{
  "arch": "transformer_decoder",
  "model": "autoregressive pixel model",
  "dataset": "microscope photos of single blood and bone marrow cells",
  "train_examples": 194171,
  "image_size": 16,
  "horizontal_flip": true,
  "levels_per_channel": 6,
  "vocab_size": 217,
  "width": 256,
  "layers": 8,
  "norm": "layernorm",
  "norm_position": "res_post",
  "activation": "reglu",
  "mlp_ratio": 2.67,
  "head_dim": 32,
  "fused_qkv": false,
  "bias": "none",
  "qk_norm": false,
  "parallel_block": false,
  "inner_norm": false,
  "positions": "rope",
  "tie_embeddings": false,
  "init": "lecun_normal",
  "optimizer": "soap",
  "beta2": 0.99,
  "lr": 0.0017,
  "beta1": 0.95,
  "shampoo_beta": 0.99,
  "eps": 1e-08,
  "precondition_frequency": 10,
  "max_precond_dim": 1024,
  "one_sided": false,
  "adamw_lr_other_params": 0.0024,
  "steps": 9400,
  "batch_size": 128,
  "epochs": 6.2,
  "lr_schedule": "cosine",
  "final_lr_fraction": 0,
  "warmup_steps": 280,
  "weight_decay": 0.1,
  "adamw_weight_decay_other_params": 0.05
}
Rows from block 3 of a small autoregressive pixel model, named by matrix and row number. Rows with one number belong to one neuron. Each number is 128 + 32 x the weight over its row's rms, rounded and kept within 0 to 255. All counts start at 0.
Before each neuron's rows are labels from the 100 images, of 14976, where the neuron reaches its largest size: "strongest on" is what is common among them. Only what is clearly more common there than usual is listed. The data: microscope photos of single blood and bone marrow cells. In brackets: how many of the 100.
# gate: MLP gate (model.blocks.3.mlp.gate.weight, 672x256), inputs 128-255
# fc1: MLP up (model.blocks.3.mlp.fc1.weight, 672x256), inputs 128-255
# fc2: MLP down (model.blocks.3.mlp.fc2.weight, 256x672, transposed), outputs 128-255

strongest on: smear: peripheral blood (71)
gate.539 [144  97 123  98 202 119 100  95  81 187 115 124 103 144 148 153  78 135  86  88  95  88 168 168 145 140 145  95 142 139 100 150 107  75 122 107  97 166 139 176 109 181  81 120 105 114  79 128 119 106 132 126 142 121 156 105 137  97 172 149 189  45 207 104 120 110  93 112 181  90 150 162  66  92 118 150 101 152  68 103 189 112 152  83 131 149 163  90 149 129 151 144  68 129 108 107 142 120  69 116  78 122  87  97 143 165 120 136 152 146  92  94 134 142 152 137 123 102 143 117 121  93 131 106 123 164 106 135]
fc1.539 [151 112 104 164 153 140 138 146 107 179 107 165 123 153 170 173 155 111 171 102  83 185 115 161 165 146 123 130  80 112 128 146 129 169 123 170 162 172 147 148 102 110 130 114  83 107 182 105 146 135 119  93  94 124 137 103 116  94 126 135  81 160 102 142 157 115 105 145 162 125  59 175 172 119  86 108 134 143 100 120 122 151 101 171  92 190  95 107 123  69 145 151 179 122 120 105  91 103 175 126 140 129 146  80 154 219 212 143 111 139 100 105 151 124 135 142 138 138 149 142 112 130  97 142 123  74  84 113]
fc2.539 [176 120 139 167  94 167 171 160 136 137 145 104 112 139 106  69  89 131  85 158 140 157 147 122 151 102 121 116 122  93 138 137 105 109 111 149  86 133 106 141 109  94  95 143 178 147 176  92 132 123 150  85 110 105  95 154 137 135  98 131 172 143  97 168 121 146 162  79 181 146 130 150 107 191 103 175 125 123 190 130  54  53 128 144 124 122 140 182 107 102 127 150 129 138 134 124 111  99 195 113 141 157 123 140 168 124 103  87  78 139 172 105 156 170 125 116 117  72  90 188 155 116 117 129 141  52 139 169]

strongest on: smear: peripheral blood (93); cell type: segmented neutrophil (45)
gate.374 [ 44  97  96 112  61 101 128 124  62 139 124 143 168 197 142 148 134 140 142 101 108 159 162 144 177 117 144 157 109 146 160 149 194  88 140 108 143 117  74 143 120 144 112 142 137 111 129 155  55  93 108  92 132 190 102 162  86 189 178 162 173 169 160 106 153 186 140  84  92 111 133 148 174 150 147 136 164 162 122 156 115  81 135 143 108  98 105  80 138 145 141 119  67  53 161 124 115 169  87  66 105 112 181 130 148 138 135 154 134 121 108 235 190 127 198 110 158 162  86 108 100 188 123 201 140  91 173  73]
fc1.374 [ 89  95  67 159  83 128 135 125  90 141 144 162 228 154 141 138 155 142 177 121  34 116 116 127 204 122 113 137 100  54 133 173 145 121 120 102 134 140  81 140 150 126 120 128 125 147 174 140  62  96  83 129  73 138  88 110 114 109 145 177 162 106 141  92 129 202 151 123  96 160 110 155 115 144 125 119 159 134  66  98 104 138 103 118 111 109 128 127 145 142 102 130 111 111 142  60 107 131 175 134  79 180 158 115 163 112 200 175 129 116 136 215 128 109 147 112 154 145 116  52  93 157 107  98 142 127 196 101]
fc2.374 [103 137 148 106 100 157 129  94 145  90 154 129  86 117 136 126 112  48 171 136 154 128 122 157  99 111 154 108 120  93 101 138  70 140 156 115 144 118 163 157 158 205 146 107 100  85 153 131 185 100 157 220 176  42 106 171 170 140  97 102  67 137  96 134  98  94  75 168 161 108 140 145 161 160 137 117 104 144 123 110 156 186 169 133 140 140 118 158  98 126  94 126 101 195 116 123  93 152 113 136 147 137 111  87 138 166 108 110 100  81 131 136 131 132  94 138 163 145 131 122 133  52 170 190 155 122 125 218]

strongest on: smear: peripheral blood (35)
gate.426 [112 109  91 160 148  97 103 140 203 123 156 100 102 159  95  97 101 141 110 198 130 111 202 112 148 120 101 163  93  93 123 113 174 102  89 134 144 122 148 105 124 177 175 145 101 157  87  91 160 134  96 202 149 137 123 100 132 135  86 117 173 165 138 119 150 138 150  96  80 127 119 138 144  91 201 122 151 111 154 192  58 165 105 167 104 135 103 126 123 141 145 120  93  86 171  69  74 151 132 154 155 124 169  74 105  57 116 110  90 167  88 148 120 180 200 126 120 112  98 133 131 149 156  93 138 126 121 126]
fc1.426 [129  96 132 131 130 133 100 107 138 172 184  84 150 138 134 165  94 101 147  93 182 120 105 102 127 101 135 109 152 172 168 124 136 102 136  89 165 174 129 142 143 144  86  92  88 170 102 169 129 146 157 162 155 119 113 139 105 238 154 145  97 125 124 133 125 113 160 127 132 182 165  87 144  61 123 112 116 170 107  95 122 103 142 159 149 133 107 161 121 128 101  86  52 108  80 161  76  90 183 148 134 111 144 160  75 123  61 189  52 114 168 133  85  68 149 197 123 156 120 149 144 117 145 200 131 123 171 120]
fc2.426 [148 144  38 129 105 116 181 180 144 108  85  99 127 120 119 131 139 108 119 139 143  87 128 132 139 170 138  89 104 103  88 172 144  94 135 133 108 124 126 197 131 150 172 160 133 145 173 131  60 181 120 167  93 158 119 142 140 101 151 123 166 206 127 165 137 133 124 126  91 142 130 169 130 158 160 151 150 151 117 112 172 143 135  88  77 117 159 115 103 108 140 130 127  65 140 115  98 140  87 108 113 142 198 154 110 163 126 167 151  99 118 117  75 104 126  14 113  35 118  94 166  88 101 175 131 140 202 125]

strongest on: cell type: segmented neutrophil (91); smear: peripheral blood (46)
gate.541 [112 114  65 105 205 159 121 151 152  94 151 112 148 212 166 163 187 126 161  98 138 155 124 107 170 189 133 106 173 121 160 208 106 102 145 148 116 129 168 147 148 155 122 116 132 185 125 207 129 116  51 150 201 163 120 123 146 128 112 119 166  99 108 123 169 131 136  69 128 166 146 142 141  61 114 112 101 145 154 139  81 108 104 123 128 100 140 114 132 119 139 157  92 138 130 126  98 109 165 115 100 121 134 124 162  82 119  91 125 105 121 102 121 156 195 158  99 129 136  89  72 119  99 132 104 135 137 124]
fc1.541 [ 97 131 137 183 134 118 143 155 133 173 150 115 154 150 190 126 179 137  96 133  84 199 116 114 136 152 167 167 135 169 131 120 149 120 158 135 133 178 171  99 115 103 174 158 137 171  77 158 188 110 154 164 193 137 212 133 167 132  79  88 137 108  47 138 174 154 121 147  42 126 132 147 113  87 123 129  90 126  83 107  90  80 112 127  81  89 117 129  98  81 110 109 110 151 145 148  83 107 134 133 114 164 154 169 154  26 118 135 142 132 106 131 119 115  91 121 137 116 127 119 117 110  85 169 141 172 138 121]
fc2.541 [198 141 140 146 151 153 128 154 157 149 153 132 102  97 140  88 112 144 181 129 151 125 131 148 118 171 147 147  60 154 113 102 154  90 182 101 122 120 185  98 170 110  70 157 126  87 161 131 104 172 110 127 134  87 123 124 137  87 122 112 146 157  73 123 205  98 162 137  98 107 113 183 172 109 206  97 105  68  85 126 178 141 146 175  80 141  85 122 168 123 136 119 121 119 148 131 194 129 126  88  79  85 151 143 139 140 137 202 138 140 186 116 156  96  88 130 107  95 119 133 138 142  80 185  99 115 171 153]

strongest on: smear: peripheral blood (94)
gate.283 [ 72 146 154 105 140 133 129 106 151 151 101 138  97 112 121 161 112 131 142 111 126 120 143 187 177 104 118 155 112 105  96 153 101  94 161 159 143  97  76 153 137  91 154 136 178  83  66 139 167 141 129 120  98  73 127 166 124 124 199 115 140  79 187 138  85 114 158 195 116 171 119 123 108 128 125 148 142 127 136  79 112  88 111  97 113 116 126 133 119 134 144 154 158  99 143 129 134  95 138  85 113  67 137 118 150 180 121  94 124 122 151  68 133 110 137 139  90  64 119  98  96  98  97 114  95 127 112 102]
fc1.283 [110 160 148 145 137 166 124  66 140 156 102 152  96  94 164 141  74 127 159 100 174 125  95 156 159  87  85 138 103 123 110 138 110  78 149 126 168 121 103 154 155 127 126 102 167  51  96 132  97 130 158 120 147  34 141 151 146 147 188 114 162  78 201 145 119 151 131 174 141 120 127 142  80 106 193 172 150  97 161  97 124  85  68 119 132 129  95 117 134 127 122 111 124  97 126 147 109  98 132 103 134  84 152 109 122 166 104 139 143  94 152 114 147 133 126 111 101  69 155 124 112  72 126 116 100 154 157  89]
fc2.283 [113 119  92 134 119  63 147 137 109  93 147  80 176 177 109 132 167 135 133 142 133 146  89  96 129 187 177 121 122 138 112 103 147 119 121 141  92 138 146 109 119 185 155  75  93 175 147 128 132 149  63 118  90 200 142 112 102 101 135 183  81 168  87  88 148 120 106  93 124 130 119 116 169 127  69  92  82 158  70  95 111 172 154 136 142 131 128 120 167 148  92 121  99 194  88  88 136 136 105 138 127 171  76 115 108 124 160 128 135 117 112 135  70 153 124 126 104 171 133 153 162 144 137 147 146 121 131 153]

strongest on: cell type: lymphocyte (47)
gate.436 [130  35 156 149 169 172 173 189 115 104 121 166 178 128 132 140 147 115 112  94 179 161 163 128 147 133  88 145 126 132 123  55  78 133 142 171 123  86 104 116 132 125 127 164  92  80 126  94 154 140 169 135 161 156  80 184  53 139 179 132 134  65  93 202 172 135  71  72 188 107 141 109 156 159 112 142 112  84 127 125  98 137 160 166 136 130 137 111 139  93 154 140 119 115 157  90 141  73 127 167  72 121 175 166 117 104 178 147 110  95  59 100 128 102 130 131  65 159  89 180 119 149  95  82 102  86 107 122]
fc1.436 [136  97 152  96 163 189 111 210 123 115 119 145 125 119 133 118 124 105 120 143 123 141 164 133  95 140 118  83 159 165 162  62 114  93 147 160 112  81 118  92 125 113 113 141  59  36  75 115 160 149 149 119 175 166 115 151  96 120 135 145  99 136  99 155 153 151 113 114 158  92 171  74 167 173 112 147  93 115 139 140  90 132 117 164 134 140 125 129 110  86 188 164 127 120 113  94 198  91  91 165  74 112  71 135  95 120 114 142 134 112 128 114 159 125 145  68 121 136 101 200 137 140 114 128  96 105 121 180]
fc2.436 [112 171 130 149  80 110 179 138  90 199 141 120  68 123  72  98 112 106 106 131 117 115 127  99 154 137 136 153  78 147 175 187 186 163  96 130 160 110  91 118  80 111 172 151 143 145 102 154 137 132  99 126 148  94 136  94 147 122  88 167 150 187 124 116 179 118 157 108 100 133 162 107  66 112 108  88 123 213  99 201 125 113  91 130 106 123 122 128 161 116 160 165  87 133  96 131 140  93 104  62 111 184 135  95 101  72  91 153 112  87 148 146 144 133 125 104  68 126 121 127 147 118 120 168 138 115 170 124]

strongest on: cell type: lymphocyte (37)
gate.61 [ 71 112 179 146 112 113 120  51 106 127 167 104 167  83 112  83 145 158 167 143  92  98 169  57 132 127 140 124 174 132  99 166 152 161  68  64  88 160 131 130  82 123 150 175  76 161 100 155 100 188 126 124 113 138 185  96  63 176 118 143 145 151  93 157  94 106  87 137  53 154 125 117 121  90 167 173  91 142 123  67 135 109 117 150  78 155 164 148 116 125  93 153  77 128 107 103 168 109 120 137 170  71 102 158 133 134  87 157 100 110 129 131 128 119 110 105 115 136 103 158 172 156 111 156 162 179 156  95]
fc1.61 [ 86 123 205 124 105 102 128 124 125  65 130 166  86  41 117 133 135 106 123 161 116 159 209  63 183 108 151 110 145  60  87 120 123 162 114 158 114  91 116 115  76 131 149 144  96 149  94 155 108 137 134 134 129  85 155 130 122 149 118 152 108 143 157 175 135 103  83 120  54 107 158  78 172 106 152 117 106 150 151  99 110 115 140 143 128 174 153 131 108 137 142  97 140 185 124 132  74  93 107 143 129 131 114  89 119 190 160 148 108 128 144 118 130 130 113 158 184 146 121 165 144 123 122  90 151 143 179 135]
fc2.61 [111 107 106 153  86 159 156 160 108 139 131 159  98 124 130  81 159 151  60 127  99 124  71 168 128 116  79 163 119 124 158 154 190 128 136 116 116 126 132  71  86 105 121 166 152 135 107 115 119  95  86 158 131 147  98  64 152 107  69 141 194 182 175 104 130 125 146 146 169 125  97 188 111 150  93 129 149 176 119 193  88 128  95 209  95 108 125  56 121  90 168 140 117 110 129 107 126 103 126 109 107 106 106 121 181 141 171 128 149  36 114 121 116 112 107  99  99 107  96 110  95 132 152  86 128 170 136 125]