From a checkpoint of a small autoregressive pixel model: norm layernorm, batches of 128.
Rows from block 4, named by matrix and row number. Rows with one number belong to one neuron. Each number is 128 + 32 x the weight over its row's rms, rounded and kept within 0 to 255. All counts start at 0. Numbers have three digits each. After the name is the row's rms in percent of the matrix's.
# gate: MLP gate (model.blocks.4.mlp.gate.weight, 672x256), inputs 156-207
# fc1: MLP up (model.blocks.4.mlp.fc1.weight, 672x256), inputs 156-207
# fc2: MLP down (model.blocks.4.mlp.fc2.weight, 256x672, transposed), outputs 156-207
gate.554 100:171153096084162148122154110149158088098118141134118117138085078101063082185147158108104055127165177088082107161169120115146101139199162172114160076109094100
fc1.554 104:125149137124156180107174143078142097079129136137077100160096095192113114155178131125103084091141170113106117169101150097185130167130140123158129118076101154
fc2.554 107:116128145116145133096103127132109164141172117095109144122111131129155124103121062152119169145109075194132105169143118137101147134166093128138117116137129125
gate.555 098:147138164161156142111113094118127147088159188129105108171178169147130120135080132114115100119171107119115154094081087097159094150119180122113101166107123129
fc1.555 092:148158096139182149132129118113092161106149137093081114155143192080120123117123128130136085110161137111144194114059121108136095104139165099095151212064107084
fc2.555 098:103139129115110103187160116148133138112092076148113193110118081133173120112147130148086120143073174074130137105204148101102172126106147149114178133143114135
gate.556 098:120101148164097127167131106179125136131165085120094152150166150079111115103101149098146148129055159156157094099118122111235051205101139175196186121160137093
fc1.556 100:132128107167146132096165164129175130150143120146130117118102099126112166208146183138084092082160093100170105209112154097135176130157141095091090157130126123
fc2.556 092:102116128146095135141117139112093126140100116119136125125140105121111099058117079104161168161063128169081130110090097130092093136121121161141162112117178073
gate.557 100:138117058124164103137143127125140127140139130155101108112138152137112133137147157182126151120098139113143125151189153117083157140189124137137083121128060151
fc1.557 107:141114157141128188119123055134083075124152154088118177178178134058085143123131181142057121121166151114098140094186144126105148096087105118129136076195137108
fc2.557 107:142168143061072122139128130170116131103146168067135124127104179126086124139172143118063092174131117096090095115122111103188127092097034184042135145112127102
gate.558 096:086109125165151161114108161121140140079207087077151098110099180116028104161111155133183151131043037096092102082166179132098143167111095150152102105107149129
fc1.558 096:090091135136113087111100125130098212156156100162159112155151104130121141108091081103150087185100097148119138149164159121112113152095167185144083189109186111
fc2.558 100:155152067120098136065103109120116108131080142148154118107103130148127140132131112124093176131115161147103126100170058122147103162159058129168118068129163137
gate.559 088:092079141156148125173109215163146090108064099094083145121142148137149184086064154192135043090155090173151192179158112074064149078132123149115168167140128094
fc1.559 094:092179114144188081119144107174130166155151085101112076166137165124175162091153074124129133112104125074090072112123163140127146129164133161122117150149164182
fc2.559 105:097139126101114118102115175058155100139167118113152148092107087106100152154094157180171142112107084139075178180099107112182094138092141088097137093085135075
gate.560 097:130166099146135154166172194079129206075178132152125097107137119135190118168150139090070151072161112131118159124133149151133136113109169089126150121125046100
fc1.560 091:076111133120093146097056100120108062123082084160117131132099102071075136112109131050175136142071154170144094137122113093165127185173177159186101104129135197
fc2.560 102:154092070125207124130139126121177173154127116085094160112124088131148100101104133131124112137130134132115159144175099179126088091150098127154165120108092072
gate.561 106:097172115110111119119174154146086110140117141144126166127126162136059125092126079126157124087107121122125152098131169144095085135117127094117146168104084105
fc1.561 106:083133143131126121126104120144163115083055092112118095146163137146111115157101110136160183125165192130107136097123199151129118153174148098119148165064119128
fc2.561 097:131118074075101139077131153108092153169164098106138134119111118134125062180199122186129157118162101117110167150094024137157132037026106104103122068134189143
gate.562 098:167072117086095152084120113148124064090128112136090114108121077102148039204118153138147131116132150121150072137137116110119107143142131133093126109175117125
fc1.562 097:097160084100099159135140126139161141106117107132193176116112184073134084112132128157141157048125098173099115141155117130130120147114098088164146141090067132
fc2.562 102:147110122143162099102188120174166139119105160184120132159101082185135179112120159125088106138157123131133100111135159107140091114072179170131159172154146140
gate.563 099:115123148129143104167078115132121154190120158143191153132131096174120109165166092077153142148139156127131126170147089156156138103092160162135164116070116166
fc1.563 097:106133142143154120099200141111121149117141117170131096173101164112136178118107140112175109150165097118126075110112160142093119147169101040131100125186112153
fc2.563 104:096128072132108062126067138191154112125123130125080172123096134158190118139155128146155082124140117161162092112098126110130125106113164165104170159068128176
gate.564 091:099132147174128175165175151092144150149083137112108184072133124177133139157154141112080075146122207114117100138145148164092136119143138138142107178151089089
fc1.564 100:193117124162089111111136105079123062108139149126132056155091138123113103128156146168151116120153110181132184184154114079117153133099076071186133121143133124
fc2.564 087:104081126044150137132110151099107170107125129156105124046111145075125152134119102109150118126127157148146126061034153178147102094115099197089114130125142087
gate.565 113:069163150142122113179124190120139144157058100137136141117166144116196111142148180142135115184147086127091161098184107133088107143073138152090114080144131112
fc1.565 101:100160186140152082231132159094141152136150117138152111119143142147138169101128181146146156131119132117127200106147122106126126143071181088078142113143135126
fc2.565 099:186093101079092154106137157121107102132140107130156081208102139168147118137176163140129107128134163124101111125108139135177129116176094104133112108117139133
gate.566 101:110078128114059149138166195119197106092126134071160143096112133103148172168069139138172158114128127105113085119164215122101132134167114151103213077152083104
fc1.566 103:077064108111140090132125141099145080144123092115100084149182115127185166152116122144152185134086171144145076089109135118084078157142155146099211097122096092
fc2.566 100:185160169087136107160144131120072146146102149128105079098073140130071122093081151113122130137164130107145133111131131176141173093135117099119082140081124131
gate.567 106:116161125103170104124120198119120110155080138156064158128141089093139080132164102087081118180094112102109157127167163116131138119103165116175047172120101142
fc1.567 110:105127181134056076150153029112097119146141130156117151124166118124078088180088118109154121109147168140084132128115156119125157082147099183104161144129066110
fc2.567 091:135107119158165133089137156133154100123080113136134134088085151125158145048172115127171138124118087119095118112158102140097123198123144077139082127096181156
gate.568 095:090103072111134147097133175161086183218125153148137120169128098106103140130113156204096150153125136136167143130083113122122134205125128115202094091113129088
fc1.568 092:157107172152113129108150116122158148107098078149118176110162155151146091132104064092096083115136138150108106202145097129116158101137084146075160135172128131
fc2.568 089:162148070107131102105099135101100103164178193143115137133094047119088102158110160175116167115208106172160106091060070107167151199152142144188136132074108155
gate.569 096:164151104127158170122063093098115039142183093138162134091076154192151110123151126170130096109101133073092179096121169152116101130139121152152073138192080091
fc1.569 102:100121137109068083125113089207149115092115090161142160139093107107121172097150192150137099136156122151140196106130052136159171093113119129167113123099134103
fc2.569 096:151134093143195183159159144032148139149179165150167118117131169162139114193131097134150131131073196127099117142080150130084117165154111090114124102143150175
gate.570 100:165118175107090203116105136193163078148096167114041158120148091138098113099095131102073156115173105082132083144158168146106141090141127122136077093119112123
fc1.570 100:090127123162105083097184099189155137073179112114128122096133177166120134119140111099176148106146183120081132090139134085122165090108144147093133145123098155
fc2.570 109:137163152113115171118130130136119147103161113133135123086093104160110103114100152148133109154131161093113087165098120121126114137102072112101168140111148088
gate.571 096:120158104115139124142155133122124111158221156076132145105110164113092078158161106114155146178095176133096133134129118142173122156071170120123130148201111185
fc1.571 101:113176139090111048110077135144122104044122188123117070155150120154105130097129135164126133074147122155146139144104177168103183148179151135128106187144139088
fc2.571 098:106117118149111138180144125110174156167089124063084127121114163153124129152116175144161147201111105115110177103171110149120112088058099118097125094156084196
gate.572 101:129070074094143139105128136184126105199104057079124128196090193136129108110130127129105158101142108125105132109097116105136121162122116131126115182099132139
fc1.572 105:190154210131134088135129135095114139120171237138128154073126095142088167155167112106164141154088119120083170157134149126167148149127088134116136079138174137
fc2.572 107:153153090082132203136116152074126171118136115120149081121132143148089138159085151145091176170116122087125119107113148047119153125094102142079095189082084131
gate.573 093:130133191112144141056141113141135150097144122128154138133159137111101121130130172141100115094158097121103131132122131143139121141081140094109128092188123075
fc1.573 092:112095114147159084160149065100148099181176073120111158104106117183177166165134092141174173091124099108101155139118103158143161079142174147109175154081107154
fc2.573 100:058158110107087110084121133156131086105078190139152124157110107096088172175140106154121100111146074090114125073136113132162124165078082142091192108160124140
gate.574 104:101167101088145151120213113097147065161146090109113118115149196071127085111105150152139095167085115058115141086084166090135141149090123100100153102109115144
fc1.574 103:090076145091074202059129176138130119198180096153139102152166122119126109098121106131096145123134091047157057100096096134103134121135082091171151174087111140
fc2.574 105:084120110130129078170113149147112069058117152156137097136095111132104164092174088105113152133105126099133173128130131124084127116116133153126173177141079196
gate.575 103:183110125126092139140134068060116128098105108131136126164127112112104189134139120119133120146109089162072162142122107123144135151086186100067100100061137148
fc1.575 092:163154087117093127166139099096059106124094092140117081129139087139123204122131114104107120134143125160095191102153053105176135112091170154082139148099181109
fc2.575 099:115136146173144123146179125147184158140144158161172113128130142100110090179088098135102122171106128088177160185127128193094184109114149138178107150174128035
gate.576 106:077095098084180120134065085169116136177147105080105152157126102084128120116110159136139054108099151147138100099112113187149106148077090137172150154114118151
fc1.576 104:126097133110171105117167151135106099153093144089156178141149093067118156136127115122168166095136133138157113123132103177096138141092140129167119162170126136
fc2.576 106:119136104103058141157073109144077171139119158116122146178137206153119138141117140131158166086107134042098144161132190115168125139161094167148147157136116146
gate.577 089:140102149103132142167087097165156102111046104141131124202082115073092063147139116152155112143132109089080150106077158064081128142135125103085144157171150130
fc1.577 091:145189098165103107140178172084153064118131153163108147095182126128136145112128114115107130111154145127187126110107057109129110121161141109159136098173165152
fc2.577 100:109112134156106118103105110184137140140112124134099112169118063119091073151095196165127111144182178151087133122192171130120125162037065113153105141092112163
gate.578 090:093119139129124056093073058116148138132066065143116109112127130124109142215124160155138110131073180136160127138149168162099120167069146128146031108069086183
fc1.578 093:188160093136122152148129179134146130097137188161124116070155133171165141093140092107130141106131071093137183135104138103114109129185137169155188100185191105
fc2.578 083:144149140135181055121114052117149133154132096118183109132121138124093151189113166158175120138070186151118170143158133186097149158103152117111084105073136133
gate.579 103:087059136091188104073109103137097116168148114161128116183173110105115112108050120147078172142128086135086131104187089102164168183131102080093145141134098142
fc1.579 104:102115119094176118119170127172172132095117147038157130140110064135166148136096150088165165137090094091159110127148161103141155114086135126074122136157130094
fc2.579 100:143160128159063145102130122141124108155140136109105147100120132163126083076156132135078070170131151068073127101132142135106089086109175095176134127185164164
gate.580 107:128127102093226181170097173087139132120146065130164105121165147088127185143162129152137184117128100064150127127112097113109160157159134084096157116096132083
fc1.580 102:131095124143198119036178163135092184109178144071128147110140114092128152132112142132137104061145084096125164108147125127115118158161167147126128136180162088
fc2.580 106:165092126100117132175098074140208106139098102190157139126119146134114159100169116131133158185109131147102085164180162118131075143155126119108169115106141151
gate.581 101:084163064146164107141069052171149131116122146088090097129140161095099119204153091104138161164180141110144117094177108107105098163119177108159140105126052142
fc1.581 099:142152111038088104073016106163125113145128141085126149158124178093120104149164090088170158155160150116088121115151113145123156152097147148164122149119068147
fc2.581 081:107103148139123179159156151077098162130129115155134128091120076165157132068113174119088055061106124116160130140081156103142121093171126145118116143126183112
gate.582 099:143110161130126148098101096095138083111123102082176174142142106117150146083141122094172112145071073115128092094172156127148110115067169180084148106173092122
fc1.582 102:094088152096067122113127117092158099151160143090157170152181090074132153110143120097150008143102095158164101140176121159120125127095132175100130115156094123
fc2.582 109:134163113069149114131093129111128117096057145117089120142090141215177137151155155111142127139091142206124150107165128125121134167150062134143110174136118125
gate.583 091:143140131090138143140051137134130102105169089131110122150134155076108141095154175148153205172163149132117165071087146162078125171088094137163124124148176167
fc1.583 099:122074103126056137122157119143141128136078157131203144185131103158164173123142163138155151117110077119119150141101068141096205108128120143124105143100155118
fc2.583 112:140053131084160147143103109196140133111146124143105059106152110091115122185183198169113129119114124127102122115142171186138117143075129114193116090096120112
gate.584 090:096116143075089067104105120095120148127125152155125130136109140156121125097199119168107073191102122202195154112145160191092073104092133189142131149106145126
fc1.584 095:079127166073129076079097189107100134123150176086170141118096137179084134119166148130133124149120152131122125159096191106111108101115154120113130112077162099
fc2.584 084:108149121144132165185132111139109126177112086109116144131127158114161155116091160134178123083119127092134138149172097139160166165141141154137145120174117148
gate.585 109:145104129098165108121065114121148132123111094139106132084141108115154138129147094157171129096135112071113120129106135140076150090107142154143115126155121151
fc1.585 103:169159124156126149149169120087163155129187179123114080120136175114126076093153111100118076130111165179175148149156125159107100122173104111158155129139161147
fc2.585 102:091152141128067141138172138125069101123124115174158146110123111159149126127145113136049182141113068119096160158142155130109116142131122171083160126147155087
gate.586 110:080149109106092166142157132156107156102118072147062151154130140115142156132117152032100163148166119148138101134097122118132094118102088079114136165126122076
fc1.586 110:168080158172102113113108097139091151108182104091154133100195184124124083089146167094126109104126137154140117117133158112187161141159075166110138106090139106
fc2.586 102:111147132084132080178104101154156134124105141170071108174084092166156107102132124167135149101132160144154153146121209130084116139115195100185119172111185206
gate.587 090:138124204070116072133081131127163173174126098161104127150091128092154122083193141169148145109059046133139087086155073149102110104127144103075133149148155179
fc1.587 096:128104133130160116140056089131158129143170118110107184109062113153145136164096158140080143151117169140127141187139095088161163131119061142128161143143124128
fc2.587 101:087142087070136137165139117121106113182134126120142159117139119127139147141093081134137157134205152105165134128140146097074124160096148146082111068135157111
gate.588 106:118170146122126171133145081112135163110144103140148165147139113089152161163163117131132086152134163066135122142128162158060085168122121092159138062139105127
fc1.588 107:137167100086088183137143120130133131141174138107104112150130114102118162094132176129081103129097128131084160144139168111115138060144105130106109115153234132
fc2.588 091:083131139124137093114127109136120137139117154121105132098073099126135186147092079076140154113193097159175106099114067099112156177107154105133143154081087117
gate.589 101:129122103107099136160161073131167135063083088102078067054130082096137112163158119077133123151094100187128101127145114086068125163138150095149140144128103159
fc1.589 103:095114200143129128201109133115093099142127154139119144163127129078200166121127100144094098169104100144076151111117134163174148143146137158120115096095089098
fc2.589 086:181084144099120153099171151093129147189097124198150136167102154148123112119139147155122131067146149104166137161113083125090098084069119145089142179145169164
gate.590 114:193129149132130134098129146105161132195173160202118117161150123114168116102133105152095122112123084146129179103141104076099140132113064150124131097112125135
fc1.590 105:131175103092115129127089181089168040140084152153154103151125070101150130139103092114097128131201170104131126129097095116152136130139120091076144154144141148
fc2.590 106:108061127138141134149169093171117161127164160153085140088156129112104147140107148082117109148071110161134163172138117156070126095120173157122118171100130140